A small audio embedding model, trained from scratch.
Model: 4.63M parameters, waveform 16khz input, arch crnn, activation relu, rnn lstm.
Training: muon at rate 0.0062, 2500 steps, held-out accuracy 68%.
Data: trained on acted Russian speech (Dusha), 26041 training examples, 6.1 epochs.
Rows from block 6, named by matrix and row number. Each number is 128 + 32 x the weight over its row's rms, rounded and kept within 0 to 255. All counts start at 0. Numbers have three digits each.
# weight_ih_l0: LSTM input weights (gates i, f, g, o stacked) (model.rnn.2.rnn.weight_ih_l0, 768x384), inputs 96-191
weight_ih_l0.472:066117110145102135138104102088101156162165132097034180171119132122120073167130115132117154123063133142107113093080116116068184168079142139125085085164077135058085161168153189155135168174040110107114125177141125135161138098119084157109157104119135096156132117255164135101092115083134136126
weight_ih_l0.473:131142057091140163100074154152126101113103066156143104107203118106062172118141169135098107129140139044165131141122145150168114132086160119119139162088132085109146129125147165072113136134141095156098126097193095187056118166126134106162114134117143128158107136114138069143114094049126146146
weight_ih_l0.474:188124129148147126130056189184111184099136113082149080102096143084141116094081154129142134146112123134132122084100141088088157119106099095168087150083110169104113194071144128088164128167218080129116135103148096141197120126101105132132112141162115122108119175121134156111091078160184143143
weight_ih_l0.475:119135159144152129097143097132130103088158115153149128124119141068183079153123122119155132160173084118143117115116122147125100155092122137135147180146129184113158156151128149116133115126098081117136113128091100128133112124175147124140080179102105129195147105099128083102066126136149138144
weight_ih_l0.476:193116166147044141083118168179150138140133009170154123142106157161060157085084164195067174128138153145153089186133115136100088143119104157137114153152075148148108134096076170149144133092100159119185112141121124132163155181109075174155119136162129152093143148135130100136126155170132113141
weight_ih_l0.477:148170108200107072054147118087160116121150165080133169153136061162114142140119138121105120051187198149112163150125149078070139105109128122147095105185149093191111125152130138148129174121139131119129124104118140146078115128146101116112175130151117176123120097147098110111164114164202076138
weight_ih_l0.478:159129142136128191124077000112142125148137088111162138075119159164105102105112136171177138180141113176141124122106108133128165137121103168102137098083126081090111128130095120173172121146181082137124121091144104071063179168117040190110119145180122135139098144140137115150082110097043169119
weight_ih_l0.479:142133100170128109165152108169106147128215176097137082106157116119115152125138163182140091165158088176055221134107145092137120158128106104103101102000108129151114141175142110066155097106079157123132084130150152100139122106117123163120045175099108100123136163142148099160087114115170094121
weight_ih_l0.480:119108090112108153068146124155112164120103099151180110119029154149126142118125112134206103134148093114174083098133142115150139111128099169152138161097147122083166155211118111150131102199101143133181082144136135128173102091142064195113123076110153172145095090121080116142162113135125128085
weight_ih_l0.481:131129139128156168114077233124108129181170137201100141123164066075145145044131163134110183122098146011128096079108213122122150114123108173169150172125097118154108136168099121136145128123169154144220111153147142110135109142133128105167090133127193146111144060131168131100121130204126124189
weight_ih_l0.482:121114148175141154144133151074189119089069223133121164109110126128074177129124142085110151128052090092130129113134058143226086143158127155106156131151138174099116135118149176078122159133072124154168095142104156082160137080045071115110118140117139143155128125150098173108094132178101120108
weight_ih_l0.483:157166116110166116100133210115135137129092088108145133096151104136061193072159131115097136058163132110104165161074095046062117109159137126120150151187067130120114146169144123112162145114127138159122129111128091105116143106172092087134168141156072162128137117141154109109117141208137151105
weight_ih_l0.484:108125136134121175111124124056120138138226160117125152129131110153137141143151165160079104094147127096148084114125143139168150111133101139102076100135135124140128177092158125129132091039148196148187163105138050138131103102098104143184180167099120135113147100112115100162121130178147130050
weight_ih_l0.485:101090192183148132170128127121130185098134117172167139164126161195084140082107160127159155153108142117146168080138127163131116101147169139181147162112142124139095112118160124154141124094122099116069106145116037029076134144130095170120078102152122091149186137127092120145118128130095074132
weight_ih_l0.486:133167155149162127135104228127135102115089112157120131039109187088121161039101118187161127157131176150145138125092124129101071093123118121111131120127150132141072095137125154155149101114041102129086167122129131099164129104070142078180125095138125093074056119143134151171126106152105063108
weight_ih_l0.487:177129127143148135128058136112135116125167158145114174096162100117173131125123097066056142140150119062163119171173125128096114096140159136128154165106133098105176144109154162116151097109177079115099112169106118069151135115115093094148066098061084128194080194102092100081103129179075125149
weight_ih_l0.488:143123092154144111118131097167108101165132035122096089188108106105055148156116122089038146000134110197155149132123081139061167206071109102139160145127128134165129159146153146139143132122098110135141065170062153108142119112162159077140135118087129120174138059134127105122123126146155115114
weight_ih_l0.489:105111177153134086093109104085108192140144162129223137097142152044103106160186116145117075075163167131153082082125119103122127116127172109185105127129086142081109127134112176125112129132119052092166086063148072142121127082094105130173047121164060107132136133119171165144163092135116118153
weight_ih_l0.490:118122155182125055047151154164058057173107151184141171103136062142128177094155158162119087205088157083169122152128117135071167137133157133125043155152183119106146097081094134101164178112101179136111112081165113069168133115215067135210127138122125142110131149085139096089115134086123105132
weight_ih_l0.491:119151082109159127217126140060145132163148114186087103169080120127106076083095047150152195109191126134126192136168182163147100191136148105135120088127097137130134132160098112121146113159099108142154160149088093155135120150119166120128123149112104138112157028123090085128161176126135167166
weight_ih_l0.492:130110176098149118119180097051143156129102162163077096101181172079067128182062074093111147070123069169131162087159128112161118125088106146118147156157094136171105135153176104179131113116153097137127142170144094090175145143123119078111107138099100136097187167089125114119120121166120154117
weight_ih_l0.493:150178129151136150121120044106159107132078127134159084138120120128117083089105193146096089112113110130128133127084129090129117054104141150099126098194140038129164092120109174163102158132129135185133091167157138122153114157087105112156095177123180133140179155109142132056109185156153099146
weight_ih_l0.494:110119192125139188163128113130098103113177121078104173174124125099118207099130076154113088088147096058135102132114109134144097239137161112083093141163128112108134113147103116119114136108136153091064141095158099113155184125136177146100110164134101145110165090093143120191138114108145142123
weight_ih_l0.495:131184113136187133200137157128172155080128141110103108126097124146135200107147079139132103121133133142141150116100173128126114134171153099132130162093153138186078092092106051105028112154127089099141120160150136103072165129159096141095065103168139089153126105153122154129083106164072090126
weight_ih_l0.496:125152149147144186174101030107121137164169132145113136138100113073096147122165144092097115150143172122157098121120171111173106104178137149118080108142144115117103109186141151163168132154142070137140163097118093133158153078155136112184193127187137136125147133127194141159161132161131117139
weight_ih_l0.497:145184148142122088091120252119153151115104120106121145103174116087189130190127188080155178135110133160145095138165067165119122110115083097154133090157119125127146106135133206159105108199114139143138122021149172107124129122038106148132116148140134130140131137123153162126119175112156095076
weight_ih_l0.498:126122100071197146161124126103124177113076170143123043121162133091105140094174132138137117109111126156106128164143116088109081133146140116120123101079092109114130097163156144119085116126112112084058170124106109136125131141109195145128066115139159085148100144062117171126126151114131158142
weight_ih_l0.499:158119132104053133162112163112064168108172148125130171164100191108145145151121154108112167107114118075094176225130083137131147129149129155193158111135170128148111116134142090171114129116115127115109065078136157109157121121119146129101154149126168144099150114118108161137130102119071129139
weight_ih_l0.500:068148149126166091047141159151097116148114123196143125111103104125106154152141180164149052153143217087130138143145109114132134107139106166135078144121117135138145117103133142115086111111158190132086157106150086096136103131171136136134130174159123122199127100124023089146116102194212169122
weight_ih_l0.501:149122112136115156069133077047164132079149133161082107126144154140161160138116135114150129151110112126159177176112126077123155092126115116222093061157177134156103091165157196155135103133156102189154074128137145127103119096145093126144134106156106135082176141162129168143135114124157138120
weight_ih_l0.502:091136130115164123116118133088108096111126170115156147093107157117113087102133132113079140116142105101143187122192124120118131136139136136123183152150113114123135149167181116095079091045109143086136114117133102139188095119094152125149099134131155183137096149141126145112152121127183131110
weight_ih_l0.503:104144062106139156124148159094107132101147167159128085111067132092145086099129122150138095120156154096138134133140148109082090104106122116114065147128158141142125088126200138118098129171164125201115185139116146073144120165134130130087122147166177130131134070101143118200093123101168179134
weight_ih_l0.504:143103048137130094142145072142118139169161105186113170097094157171110099163120127119158107155134091154118148132096166175102146203140122109101120150140140151130086143100067211081148128154144088150128102160132104093115156143086090173148150087184130096167146112157064136084150109127100117161
weight_ih_l0.505:108136084181088157092160150142150124126167155122142123106171141099130122132098112153085133132234185105117156120217098109000111135126100115154131121101133124104168093104129117126184136151155100143140076152195052116088061158140159086114095162133106029102145113195146147105096153180136125209
weight_ih_l0.506:127138093159115103131116142148148191196149102123122082158161137164098191089131092130099123103149088136157130114080112120169075077133155103171070100085137134106153170102113183130140121070153089124057172129127168157131112142106117126113106129116134108103079155093133118129131112119133117140
weight_ih_l0.507:140102122122127134145132148166189125106087169148149177164135175083141179156113121024196116118152153117099149076155089117108182156094133139077108153193177165118154065166126147133128133108072132170124119110108081096139116073084174146125149183145155112127152146116158134087168113131151157119
weight_ih_l0.508:092108110132161152100123148178113168133123115190123098176109162154106150154101133081122086093140134132121159142115137199129134133109111111058128123103183128088118115125085159052151113097148136110174072177132125134162112154110135049118091158192147107179105101117115178143134113021179204170
weight_ih_l0.509:129125143114126156094107216133141143143190151150126113084102147139163186099151145124093108129148141086146203114002100128104126240149131133127128114106157150121107170158124166164126119170106164125129150102078177141133130176128094153152136212158121182148149130100146132097084119088100145108
weight_ih_l0.510:118150104070145127079131182166136101100104056116165121115126140183162132088131147122084097119149140092107134126125143164158125149118140135066154171121161196068112121153119183112120116095115128123100049122179073134144116128132145152117094130084153023149152154120086121118171181130174130142
weight_ih_l0.511:107089127158030106071099120117127188099072029110122208129139182139142185164164153195149088122071172205168098061189141126158158107145121166154112093106143090194124106113135053157117136104153106141180081147134158117119178113146168104137108116130129137165129138100149093131133136068160134128
weight_ih_l0.512:096118163109123105144144167111160153098155138138116042133142165123100150138132146119091143088133125159173155110178137114075147132126128167124164124101129153118123177170120122147198113090092158152124195082178185050084131159132111128160118106112109125135127129121087118124111159075093133119
weight_ih_l0.513:069114107104146084125110122106081082174165142119143162134164125101146010108132139111149164117113161100133129059103092111144157117117111152142160077139058161138124161117148071169135127173138166099164158129136122103112133132146086156175221124097150106160092147112141144141080200191143082145
weight_ih_l0.514:165117048092126156138121074094105145135145107091183143132097165096084110132117137197098083185171123120097173124142097118167151082064118150133139133169154099110088142155104133082118137128113138233138147107146133125179130076113160067127122136109148125127099100127137082153107137133110157103
weight_ih_l0.515:115099129125129186098156059121147132118077154166226138095096113112101103051107105167142194139124137161165128112174147071152066105140136093159132140125136106140182148127117108094137142103133123115101091117135116085127117123101222137117089122159088112135075124136132096181100143137112225115
weight_ih_l0.516:134127163152083158096100145159128119155099142034033139129176143071159155152107136140124110169054107162154167062156087179087097131167123166118110120121155122101196134114092112199124122166142136144137094108092117186139118077089161100159111106122158180151147106090124103119093129147119170157
weight_ih_l0.517:156128106099154082133180177132075189096116114094103100120106111128125165173134070105118100150132166122113153129095104134099128133168142138119170130185153176136139111099110163086173095114092116097111137124142170153152096084090198126186070123140133146115082209173138108111113134149178165117
weight_ih_l0.518:106113166156177134079128019193089197125140110138051102106135118129132089113106112140158129151132173045145126102153114078181158102083113123118131107151116165095131105095107064160136139096115136117166151106098099135102123086155097102125082120097145168080132149136119141166119125091102176109
weight_ih_l0.519:100105143064153161107123093081122105143160180111083123066154098179136145073101159102138097160169116156152127195175137082122091145115125109091193137155067108142144086132091126159076138132127138130096098082123097152135117136127161100190177118126150154149086151095085153139101139107155117166
weight_ih_l0.520:158160134087145090069084134151160201123184088141172245138095163111107129118134107075158123094064091111095120208100113143098071155131100161110117143098098137146167149134119085161083138124143139112086163125115141107085140127115138117073148083122137192106138142061138091137105085103121180106
weight_ih_l0.521:111152140130107177150124081097119120110083140096162041136146059161140175133059147163187151175206123061156136119110089224173124152141128124108105155099098123123125136135153153139100123171114136062158125093176124131097147149129100184127166107139132159101145065104127140108131102148135122124
weight_ih_l0.522:153145169133122117145095200172100115114162114106169125106120191088191114130164141121147137141121137133123130127111116152108124187128123162151137107107127148098112149116134133198115081086185101145097166112143151138142072116148123145116124107100086076116136167102182159139184078088153113184
weight_ih_l0.523:167182149142100163171144147118159082186093086133145084127114144107153125082167126119116133048157078140126113138151080101127138149025123149108139118163126107152164144135159196153156161140147122168094188113154104124112093184114108157086170200102099151165133162158158143085132128127160178130
weight_ih_l0.524:140117140084130111056105162124097098121146076102130105155173082100143101118140173123114103128127084111149121108186150063128191134092109098091152142212089155124110123116098076218108159104166142089087227137156156076125133065153143157108147147121145107122139157099113054088117126110123165137
weight_ih_l0.525:108155127074138076181121079144100138110079153145122110130142111128146210168216111140091089156155135115137103096097108077116104054136089133126129106080134120147146169158134191135099148129171116129086105161051092147096171090145100142113178164133106175108145151117157042117141100100137116123
weight_ih_l0.526:103154105137147158095131103180145136163120128060127164118159141078110127148125146147053122155135154110134103103147073116123150127159118133080126150125122168139169129126124089115136127139117152145132121144140093153135158120154176119078157156138177089146060109156156101165052152159091155166
weight_ih_l0.527:145148139165070185071131163191105084090106088148177168119141121144198114122095110157145150157144119145138183107151111141138106136120150155163115198089111129089102195143089142151132122095111124152150197148134128114112134127114112107118148146113123135125101173111097112142153125136125174136
weight_ih_l0.528:163097126138170109162082203103177113128134157125156183090118163122100179081181119126109109115191158110125086073162143112193159161114118111148089106075091127140137128159104129159153143095071156172144155157110116132182135131069129150073098134160142087132142069089107109150117103068136165141
weight_ih_l0.529:085107135157174110129116080095120117101106102143110212131134170117120159134131144160184156129158144102139147159096142138125219082128114137120103122084160100112170115136072093119149075133214056127113081120149111118140119123189073119109135112117132139141142140151139128141137092136143148142
weight_ih_l0.530:075125096167157095122122114141125102143132133137152137189174126169016162056107150106091034115140160120157179163109134192123140126160139124163092135109138113116123138134150215127116138103110156137097126146131097116211159157130107111165156151133108122142173171132133094174148033116168114139
weight_ih_l0.531:101100156133131138123066118143095121167086106119101138149137107181145107150148067146065102101155113083157144139147111133114072128144165129066136084134113102174130101160146145188112077162067086180106154146140141100094145184109133126097147154108095072206099158121127134140138136140057164105
weight_ih_l0.532:115151142133086122105142137061170103157122150123110137183164137062128124135133090094107143124143124107121136111097138104118122154122111144136126129101148149080110168105107157110162112143125105106163176172114098132112118046136086138152202151141090126118137150133132131116084149064131145127
weight_ih_l0.533:106123123139149154113147048068139070119132091115154159149169145079158137154173099130111081130237153176109130167104179130141120113084102155111138101101142111120091118150111112167123156140118123105136141185135157120091112048197102109109141153099103117149154122099152157153105103143171100122
weight_ih_l0.534:113138109135139160132147112122115137133128209187141158110127155113080134078168152088103126107214140130188123159051118128113123175121177116116144129186137109156143115177180168139145099148130160126115104102096168124080111134099108116144147107087140086105118157093162137134164121132126143081
weight_ih_l0.535:118089067150093127169162117102097089101161153112114247105156161120106166107166137120061147105105104151127060164096106132093084102113112111161116178012159134105145147130114173138126118102159128124137126116137154140180159128169151117109102104114091154181135107142133106170130131179035101101
weight_ih_l0.536:150075087185228125109078084160203146122101187141142105186088135144116104146101132138089073114130103119137100146181138158112204080139162164143104149053140133148099095129109175128069115117112073109076081147107091137111151068110094134115137102126172095091122130174160110127171129158176059093