Weights of a small audio embedding model.
Model: 4.63M parameters, waveform 16khz input, arch crnn, norm batchnorm, activation relu, depths [1, 2, 1].
Data: trained on acted Russian speech (Dusha), 6.1 epochs.
Rows from block 4, named by matrix and row number. Each number is 500 + 40 x the weight over its row's rms, rounded and kept within 0 to 999. All counts start at 0. Numbers have three digits each. After the name is the row's rms in percent of the matrix's.
# weight_ih_l0: LSTM input weights (gates i, f, g, o stacked) (model.rnn.0.rnn.weight_ih_l0, 768x128), inputs 0-127
weight_ih_l0.524 080:469543455472562478513481504480559464527423495542428540506522478533528541478496556557448563524547530475540526527538542436546578580461565541512471467495448503484500519448395483456533532534568547450460494486535457530493493495453481477523500516446480468496386528511468458447511518508514434545515497562512501545501540531495472479504500483458501514579525518558502505405471556454491444552509
weight_ih_l0.525 079:529412489514536471475504447555481524470490482549528530504510533502506466448468506534429470530471515520436474472457463524544457614535435528547523492480533524470463531493458458416470515440452473490484573490496504492476435520501506472538513566473457502501526482487446486491509500538510484510485544546523439590536505449554460552418569450460601445479528471488478426539555563529543555531501
weight_ih_l0.526 102:479457464499543474609530518482472494511501502457494467563478445466527502498534444527491460578465489471504460480572438461569435487521503550532506477566476484498527487540537473493532515550445514439478558487552568513527450545512550497510581495482503513495511482471527490499461484457551556481431521504589482451444494537488504542534451428479435478488483498524528550536451515526375593469460
weight_ih_l0.527 077:483530515561567529564537510450482500518526473411519492499495545506558502498514516497559495463438491509497503479456480475415497430493572543506576496452447433439516520461523543472551446470522541451470457478548501520409539520505530457442525545476550482501484529512497490561462493486509576525533506529489487445499507492538471515418469568532511490404503524503483488616523420489514527411504
weight_ih_l0.528 083:514526511582464482496471485470473522474508426500485497490474515513546478513384506519510441443441455490457529391510474544496569565532487567466521456406442494527485520495552517453494523460467454477449509521544536447446518508472490555521551510528569520452477490469499474564522495484518435482483472525489546497481599516551510464531514527586502534532470509475428500466548554521600468528509
weight_ih_l0.529 097:475496534462484478591507541392527489576408504496511533519462453524491498545481523542527555501547516454511482524497522430426522469469470539561522462498517459523538443478509589495499443484446503459598481545486454440550447459531483447504504522523523517456505488518486567445522553494539523484453557433494486488443440466575573526543539505483478559535493528537495512501529517482445450533446
weight_ih_l0.530 115:495481494552511441523489486441481573584445484477447431455574548482503438414588420506485563444529508496477493441532466480499569499492491513446483421458450484542523501514499518550521547501454499512475457506488499495550482512498534503484545470574539507563501424448563552548439462481505528497523467469465479463536567542424510533486467506498591476496502479536525547509518497531575475458525
weight_ih_l0.531 091:530539554495507489551512586519485497565475436563517594483481449523525479521390423498524470547421485410532450483559520477485490469439529541464481495500483531518455464479511484514500520499502505546405524495430489483538495507554510523452432427478523517504578508493477508491477469500557449538523501554464530571520502497490554529486500576454559504550495488468503443531421509454535487454557
weight_ih_l0.532 076:514526537544511463473485474434520483515493507490444480506470566505481538428524517569474495403570482486475478475543513506484498510528493490527559512495420472543462549502610492554504488486568518397489472467423494509524488579514490442541439581507464366469494553461518441487475516543467529463478533517446510483510412470530456489522514509481500529444537508537573511523452480540480478504484
weight_ih_l0.533 085:536492510536480543440547518490545462471433512516527452506513464530460529541537528496516484577467387532570486478487513479559523476509402509503475455595485428519493468492414475513510488448526555490559542547469569445463515508422441555460496506493531479539542516572494513513507425499513496563501520487412479455483489495541477483528464577506488473455487469504563562496516465462491440559524
weight_ih_l0.534 096:400527499535497466493457470520416507561508559490511522533502536496462459530461488506486541453496501461523477530516516546482513454461469521468526449517459484483535515495461436466494535592510529588549506486485457505488503421565500511463574528500433515454449500481487476464506516568517525542483418492653528560444505483419539475503521467500502553547466524561450515558507477501522433551527
weight_ih_l0.535 079:424527440439570530537428496518504550513442517459512540485514456444502433451491498490573518472501508571490517502467477473452523533476519443434578532400510506570497517498446558535472510502472573497471527491510440417515491442521484498518576489596440470504591496471519495559481458450502523480537489491523519487506457532495506521411544466455518479499474492579571513538519529491466524504520
weight_ih_l0.536 070:519526500489489461490585523466486483524480530527559517524445508553475537492514521519478478523520509468478499476453450486529495499419416484520526507451437487461465503454520457573550531642542488552494501408536485520545473460491560522564490498490540567522468521451528503521497430427492501467522551494496522517439474394536487552499497550469452535466403429453502512543529491530449474533532
weight_ih_l0.537 099:524461511554483567457460502497519504469526515546535488506543435526505511501480463437478577550509471489497460424525412570462447512508540490541425522542458535475545537521498528461534484473529569483458505415438470560556582560523546512476475539481453467509571511553478520446422437503429507506591466578482444513458499472451512532508509528544527453481463451511490546494536476476482531493512
weight_ih_l0.538 091:502642578500488445537440511516438494492480478497507526495472534472450557518511400540531530478495494500524517541439473516528559464480449547466608496445487455468503496477443527515495561471535580503580510516466526508476493471521457485563482466513547418461495511552477559451482476487439517550454546504443510461482486462435496443468557576521524522518490478504444510464522482547511499535452
weight_ih_l0.539 091:522406534492567566483565497488546537490524463469485516529529535448576506403516543467540493397563495426551486424467518467488508432523459462414500524455461539518547450466539551478465486524497471468433526541524499549509505509515452488461561518461555479524540509449503512563509543454535523437496432519568518520499533527514459485449443534516512522497463449486493558568544524489484520500464
weight_ih_l0.540 098:486568593533451492541538470483520456493468479479554446479478571491498448505556541512555451478515507558502544483478441402514518476502470493554506432536474503493483500519556532530503504622453424505525488535463543447480418447505559495581557519525485494532493525549512499480451458490487488532525500538495517457482516477509543486488538415570485498494489488491479613456466476452525479600511
weight_ih_l0.541 090:457462456473527531513501594508438504483499541556476476492520464565497487457540505471554502488495456553558484487542457474493505496571474503528472562481491489564467539530502528484498455377499475577508475527415568425537564519528505444504500424456521500443602527461548514557480498550443464524456477577549455469454530528484449537499541544508531502495480547527483497486515572438478478526499
weight_ih_l0.542 088:522501436488474511403569523514502466471501530512500422447540494468481523492487492494459503507489534549524468502450603497497540521532497474500443461547543450570587469525495508458452475555486528544620564483510511556468538523504500501498523503472526484464521470591478565458585465510526529525596418418509470453487494520506483496559485475456473494476478418508495485460510438522477467539458
weight_ih_l0.543 101:503562500492490472500486549457528503490464434552553464604494510461516544487531469478488484533475495473425546486500564432497474550440472559544468490528497442556515523546487533527572467464407463498494493509558549547425496473413448497575497506435514514519504486568477546519536569454467459494530573526495464590459548512547469553505494524512519492465505543444429523444451462487491490469496
weight_ih_l0.544 088:488513488438528554474512511534456517506443529459417453430542508496613491495480515497517462479475554531531465455428518446501510505489568506510422477483544455485516470560528508444562535528491477391417569534550597495510499470501445522500471513495553543449552499479488493464438476495464481515509563567467558512509454549501492478508463505489549489558523502555426548444551519548482521519490
weight_ih_l0.545 094:586440460486471508525499491554495527464511527470493536478456451507522448548540567494533516526538540422507503500495548553499581491471516450554544469415537588517562480505489590512462444488487510491466518514551503499462521437476525460547472497495516427469423537492513448471414512540496502497512518485437521521557443492532568365498469497441585477503511516510495429478526508527522511490494
weight_ih_l0.546 092:486536444562451497502487499470501513493559440496445569535496613456490523481450501497525463470527535488534462574560488479544492515481607543402465535468540480503427506431486395469413508482516524503522519524486538502520407490470503550459455523436445421471504554457488552459527526469509495554523496548489521521466517487525507479496488479507503532455480474546563560539570467503527482503475
weight_ih_l0.547 103:557527550537499493457494387512466530509501522473570494460514491455470548507506455463530431512451495443477534486475482422529488506560433497494562445531486466516548449495554559521511461541406511522524497463521502487455407477416522471529456552528430506601483501546489488480485492523590449536486503535524500508556525538547473498531477467497596521494581492511516502490591471480493483482524
weight_ih_l0.548 093:476529510413522494455514538499480504381520508404521529492507503489522488462404513534480489537424532450433445522507497497438532489446579558519537464497521446459495482461520466559487471451632558515506513505529558487468511571472499500463529488524512606536483475445482510550525536504463521513458483496469476475475468469488503528515557480529493493426506479551507508577507535549520473431549
weight_ih_l0.549 078:527469544418481532461500471532468437479480451592517498500551526506591475526499484540537475460480498459470546570574536509502553448488463499478422519452423481467525489482468492504452546505546542487518496551501476439542468526527517475539523536519581509510493491508513483404481525431546455549471537484465514465396509474496541417492523542508495496503575488465511563476440528565508553539422
weight_ih_l0.550 086:498557522498518485524455529437588487546430512550454497496480539605507458577517537440470414498494541548474498541459584517504523539495505472531476501434544414461505499513467515508468457523519472455491512489511465495451495464501541494380506533519593545465475485491437483510438478542436504492492545499568499526527530565443489532506526476501393503491502514554524471462511548516452531479446
weight_ih_l0.551 092:494503489559530448514557529464373506470541503480523518518531495364514484501495514515518487510517527513479405464471506511537478524578550473510570524525504544473462513453509538538508472520553546439486453512501487539475438532527468516429468433499467494475549582492532440406563517475526552525561455509483513485551531491462570443475417492543443488473522466515522544533520530461466458497494
weight_ih_l0.552 091:545509499484502449508483512534496442487523452478472541525497532498505481509470566504536585518452436476467501471525486417504474567499525453599486481426394516526469509502502467507482459580489521463488486540434507503501488532487524541422405487452434548448544509523520493463473575485436569469448487465482529473553540550513502527514552491541526455501550609492558531481471545518449483467549
weight_ih_l0.553 103:447455492491444476502471589468530493515515451459542509521577504557447512546507396439583461500490415440546531489502486451510485535522516490530585490515510466572411513527476498468517516484482418513451502416507470435525545464480531480513474557501494505610465541543540508546532569488459534541486515557517459522517491528464442546551514497506533573487485473462513495536472463492521474454478
weight_ih_l0.554 094:449464523416582507523490433550530529542531518488518519535540457450497505446467508529487458500517477516494552480431488428489514476540465476429524551498518505409509461507547515520529521489478502559516463508549565510485432433489525432538545463401437549504538535530493571529472504449530452508550523537517433487536534518559540545505436469506513484513535405532536534424571494519497501482441
weight_ih_l0.555 108:432463507527479577538532442462503543482533464507468507530539496443504485543489463551502564556498546443466475415598559515508500461483501489513506561516522492430493467427476516527485513554528504545511544556486494541471473439481583511549584476475516526465472464544484508464544499536499447504505540472468430510459548485408488496553473481495463471589484418493460532496481439499490517598450
weight_ih_l0.556 105:531471451488452512463443546557544526456396473488439544492456582467574513440479507533470519462492446453476531502476451501536576516439464482534530509452483444494512389535475480494443498526574465484510476486496461443508545508503473526520515426518503518535574519544507484494463517450563550474488549510546544500621487505554501553524500494515498502434540516525498521557529477447525450537555
weight_ih_l0.557 101:436446509568506513484534518515471507492501513517511390522431407557487516513492500510498440464574460521545455459520491505496473508491462531477445482450490529531468477499454474457523496528501472501492490390576478556532460552549568533546531437461511538516562425467536484489580467488537462525501473494409575479608584500520497515483474490494504452494497431508471515475503500484570509494544
weight_ih_l0.558 103:424533499504487512440467537516512424482521498520553471523522508462454532568443494519554465434481489505487532497445432519575479528465506553469464459495506467531500432470431541502553491508505496549458561532523414542533565464500575554505534528431435508493502517527572510525523494562499575536544487514523439440495598495513546445526498481463555481459420468514469522586511499493454517459505
weight_ih_l0.559 093:548474544532488570512469515453573553483476522532465488481475551494411547478503505541463553483505531544485531496488499465448439446453522568558463438512441509545566488543481573484519512465502514448497489459447469428461524481556498478484503519548492519517448540483521527424448470476576535522533518520464572458424515500524421505552536539411495444441515506510475490403526571523522480479496
weight_ih_l0.560 095:547448554489476515477498461486472488405530565536482524488477565461452518618502465561503564493532478450413473444484480482503435550489499576569539532506522551496468532453564505534497483510533580473557591490515466456484514462504557556465453514478560497563492501470515517503491520518477467479455508513446511485493456540477395505500516522501536404508514564511537471491439474505525453462481
weight_ih_l0.561 090:540529510439484542542501463521483510450532463511498503477513454588437512532458491566503494442441490579532473540418483476483501552527497492420498519470421523584523453498551510506536548453503492563487482518428496491509546439535520429480427490456496502512532474455587510364491460485448548532563531480517491538545494496525397505462512533487473526473440469551527488509528500516507494500535
weight_ih_l0.562 083:594522483412513499519541514532509532414633502537482457436528523503501450446539505441516548509510529461507503422452478487456462492515465448496506455479521525526515514484567535499521533487454436500519473531504544508475483432502481511507504491446449550478464447484497514531482545474574503567517529463509548571516509537475488505563401499473482484398542534528458504552528456582563490467496
weight_ih_l0.563 109:487510490485532518503552523461468485441448447471522535446501535439489466492471493536467447465475521492597516447497484547483488487475509453517544509537591433457517563503557519505529502519582563438476491437429475449482509483514490460509550527539430462457494529585506499491470502515492518507513487553513572562453492557502514473492534491527505441466604389480489408498460495492592499515470
weight_ih_l0.564 098:508476525422514541440503475535485399528524457544554529507491482542510542541515523496493513433570489424420514538541525520517501501556525485506502436437504528514539490554576583519550541527480457456509500441456462500549469456527509514456473415477551448412508524570533508417488511436544508499524415506467455470483526454488492511485478552504566458479558477537465465532484478512437515468463
weight_ih_l0.565 112:520527516558548447489542511461455517480474569507475594499603529438516470498538575539503514560495513509542486501535528522507521438509568490461454482530490456489523583519447505413499498471471548489524530448513514441529509452467512477550543494479480478536526521438537522531518476431434598436516520531451448375455516503501476499579472524471471502467455475488471476456502503487460526422503
weight_ih_l0.566 093:458452443500538440521546563491510423479452457528525579517441455500478469476480467428421572513507539417489492543507487452468472470514566558505553524479507561469514480492500484512528475488516517498444531442499561481547518526521483490458496518460474612495465548435483480514478551473520513476502481506465503451432489494567542435475628491516508515490592462487518511540461483529534516429544
weight_ih_l0.567 089:414497474514461523524491541523540491501494511480504477523445544473537607493488521486404557425526553491528539530433448517441493514486463453539448486497520535476595440490532489494497522503499539466466536526490455484500397472489445507581548474452519549541525504541516499503522519478461540507466543473514541549503509531513494438439591500442528515486429486542512582575560546471501531432475
weight_ih_l0.568 098:509536497439509515572423474470509419550516467528507450511471483534571418460459463463440567552488444435512496480430487420494474520449495549559543461475538519478503503486534566478560561519554510525494495520533504544517554478525446467469533466503370475547453493493529531473532510478524566458474429467591494518483534526497499548520491494472498542535499434500516493534524505466482520466589
weight_ih_l0.569 109:549492523453542468463551482531563463507514500482541551490499604386565457485470474516520463508490522491486537522466429541508503526504442462542586529543498557480473514399477437499452459503517517524426500588484476491483489444522467545538459511454556499509485482503519516519494542477523481476545488520451474446457475544518547576550495477532487447574593468472486563424508514506517487454550
weight_ih_l0.570 081:500535528462540446496440438526468525474575489470497443548486518503539494474431484590507500542435476535541471519506452529477491530508465431496544464473534477474482490543499493556477460496531579411497473549458561470459450506542478509565457499540524508518484479491466470527523505479521614491463485489573521478487373455500505467553455449582522532565490502508525478410489555563483511508518
weight_ih_l0.571 071:479514537494571538484465443454507527418504567511485462543498593509484525500604411551506485476507489540541501537544505508541525486469463457460475493498549507424547506465453486441491561459539471504486515487479540482473471539542528453485517508500530522487627468573518550551514501450462491525499517532477554423531501449494483494385506451544492477531485470561434478538551539480521443543478
weight_ih_l0.572 109:503487536502543501514452451485514500460483510443511502524458523460498521482511506461473481542631452600519539498483448481567403500481530523420537509549456469528506555501451533563471501571522496497496511497495477466533536539456465584451508514397519485546463465506483467506535491462425527489566458573439445556424499548519506494451490476472479536517470466477472565545476486554532438518509
weight_ih_l0.573 103:431482484494518556523507500486480452614521489513510548531400501496508473521481516450539562485468491456351504497508522523492426448472547509462453482441485463560458525494535517538486494495473525463444562488541478471479533470510461593502492507498429549480518465534492497517519588507526551494441486522498491537481549488485414575564492416536490549532504507552528522496585499518467484525509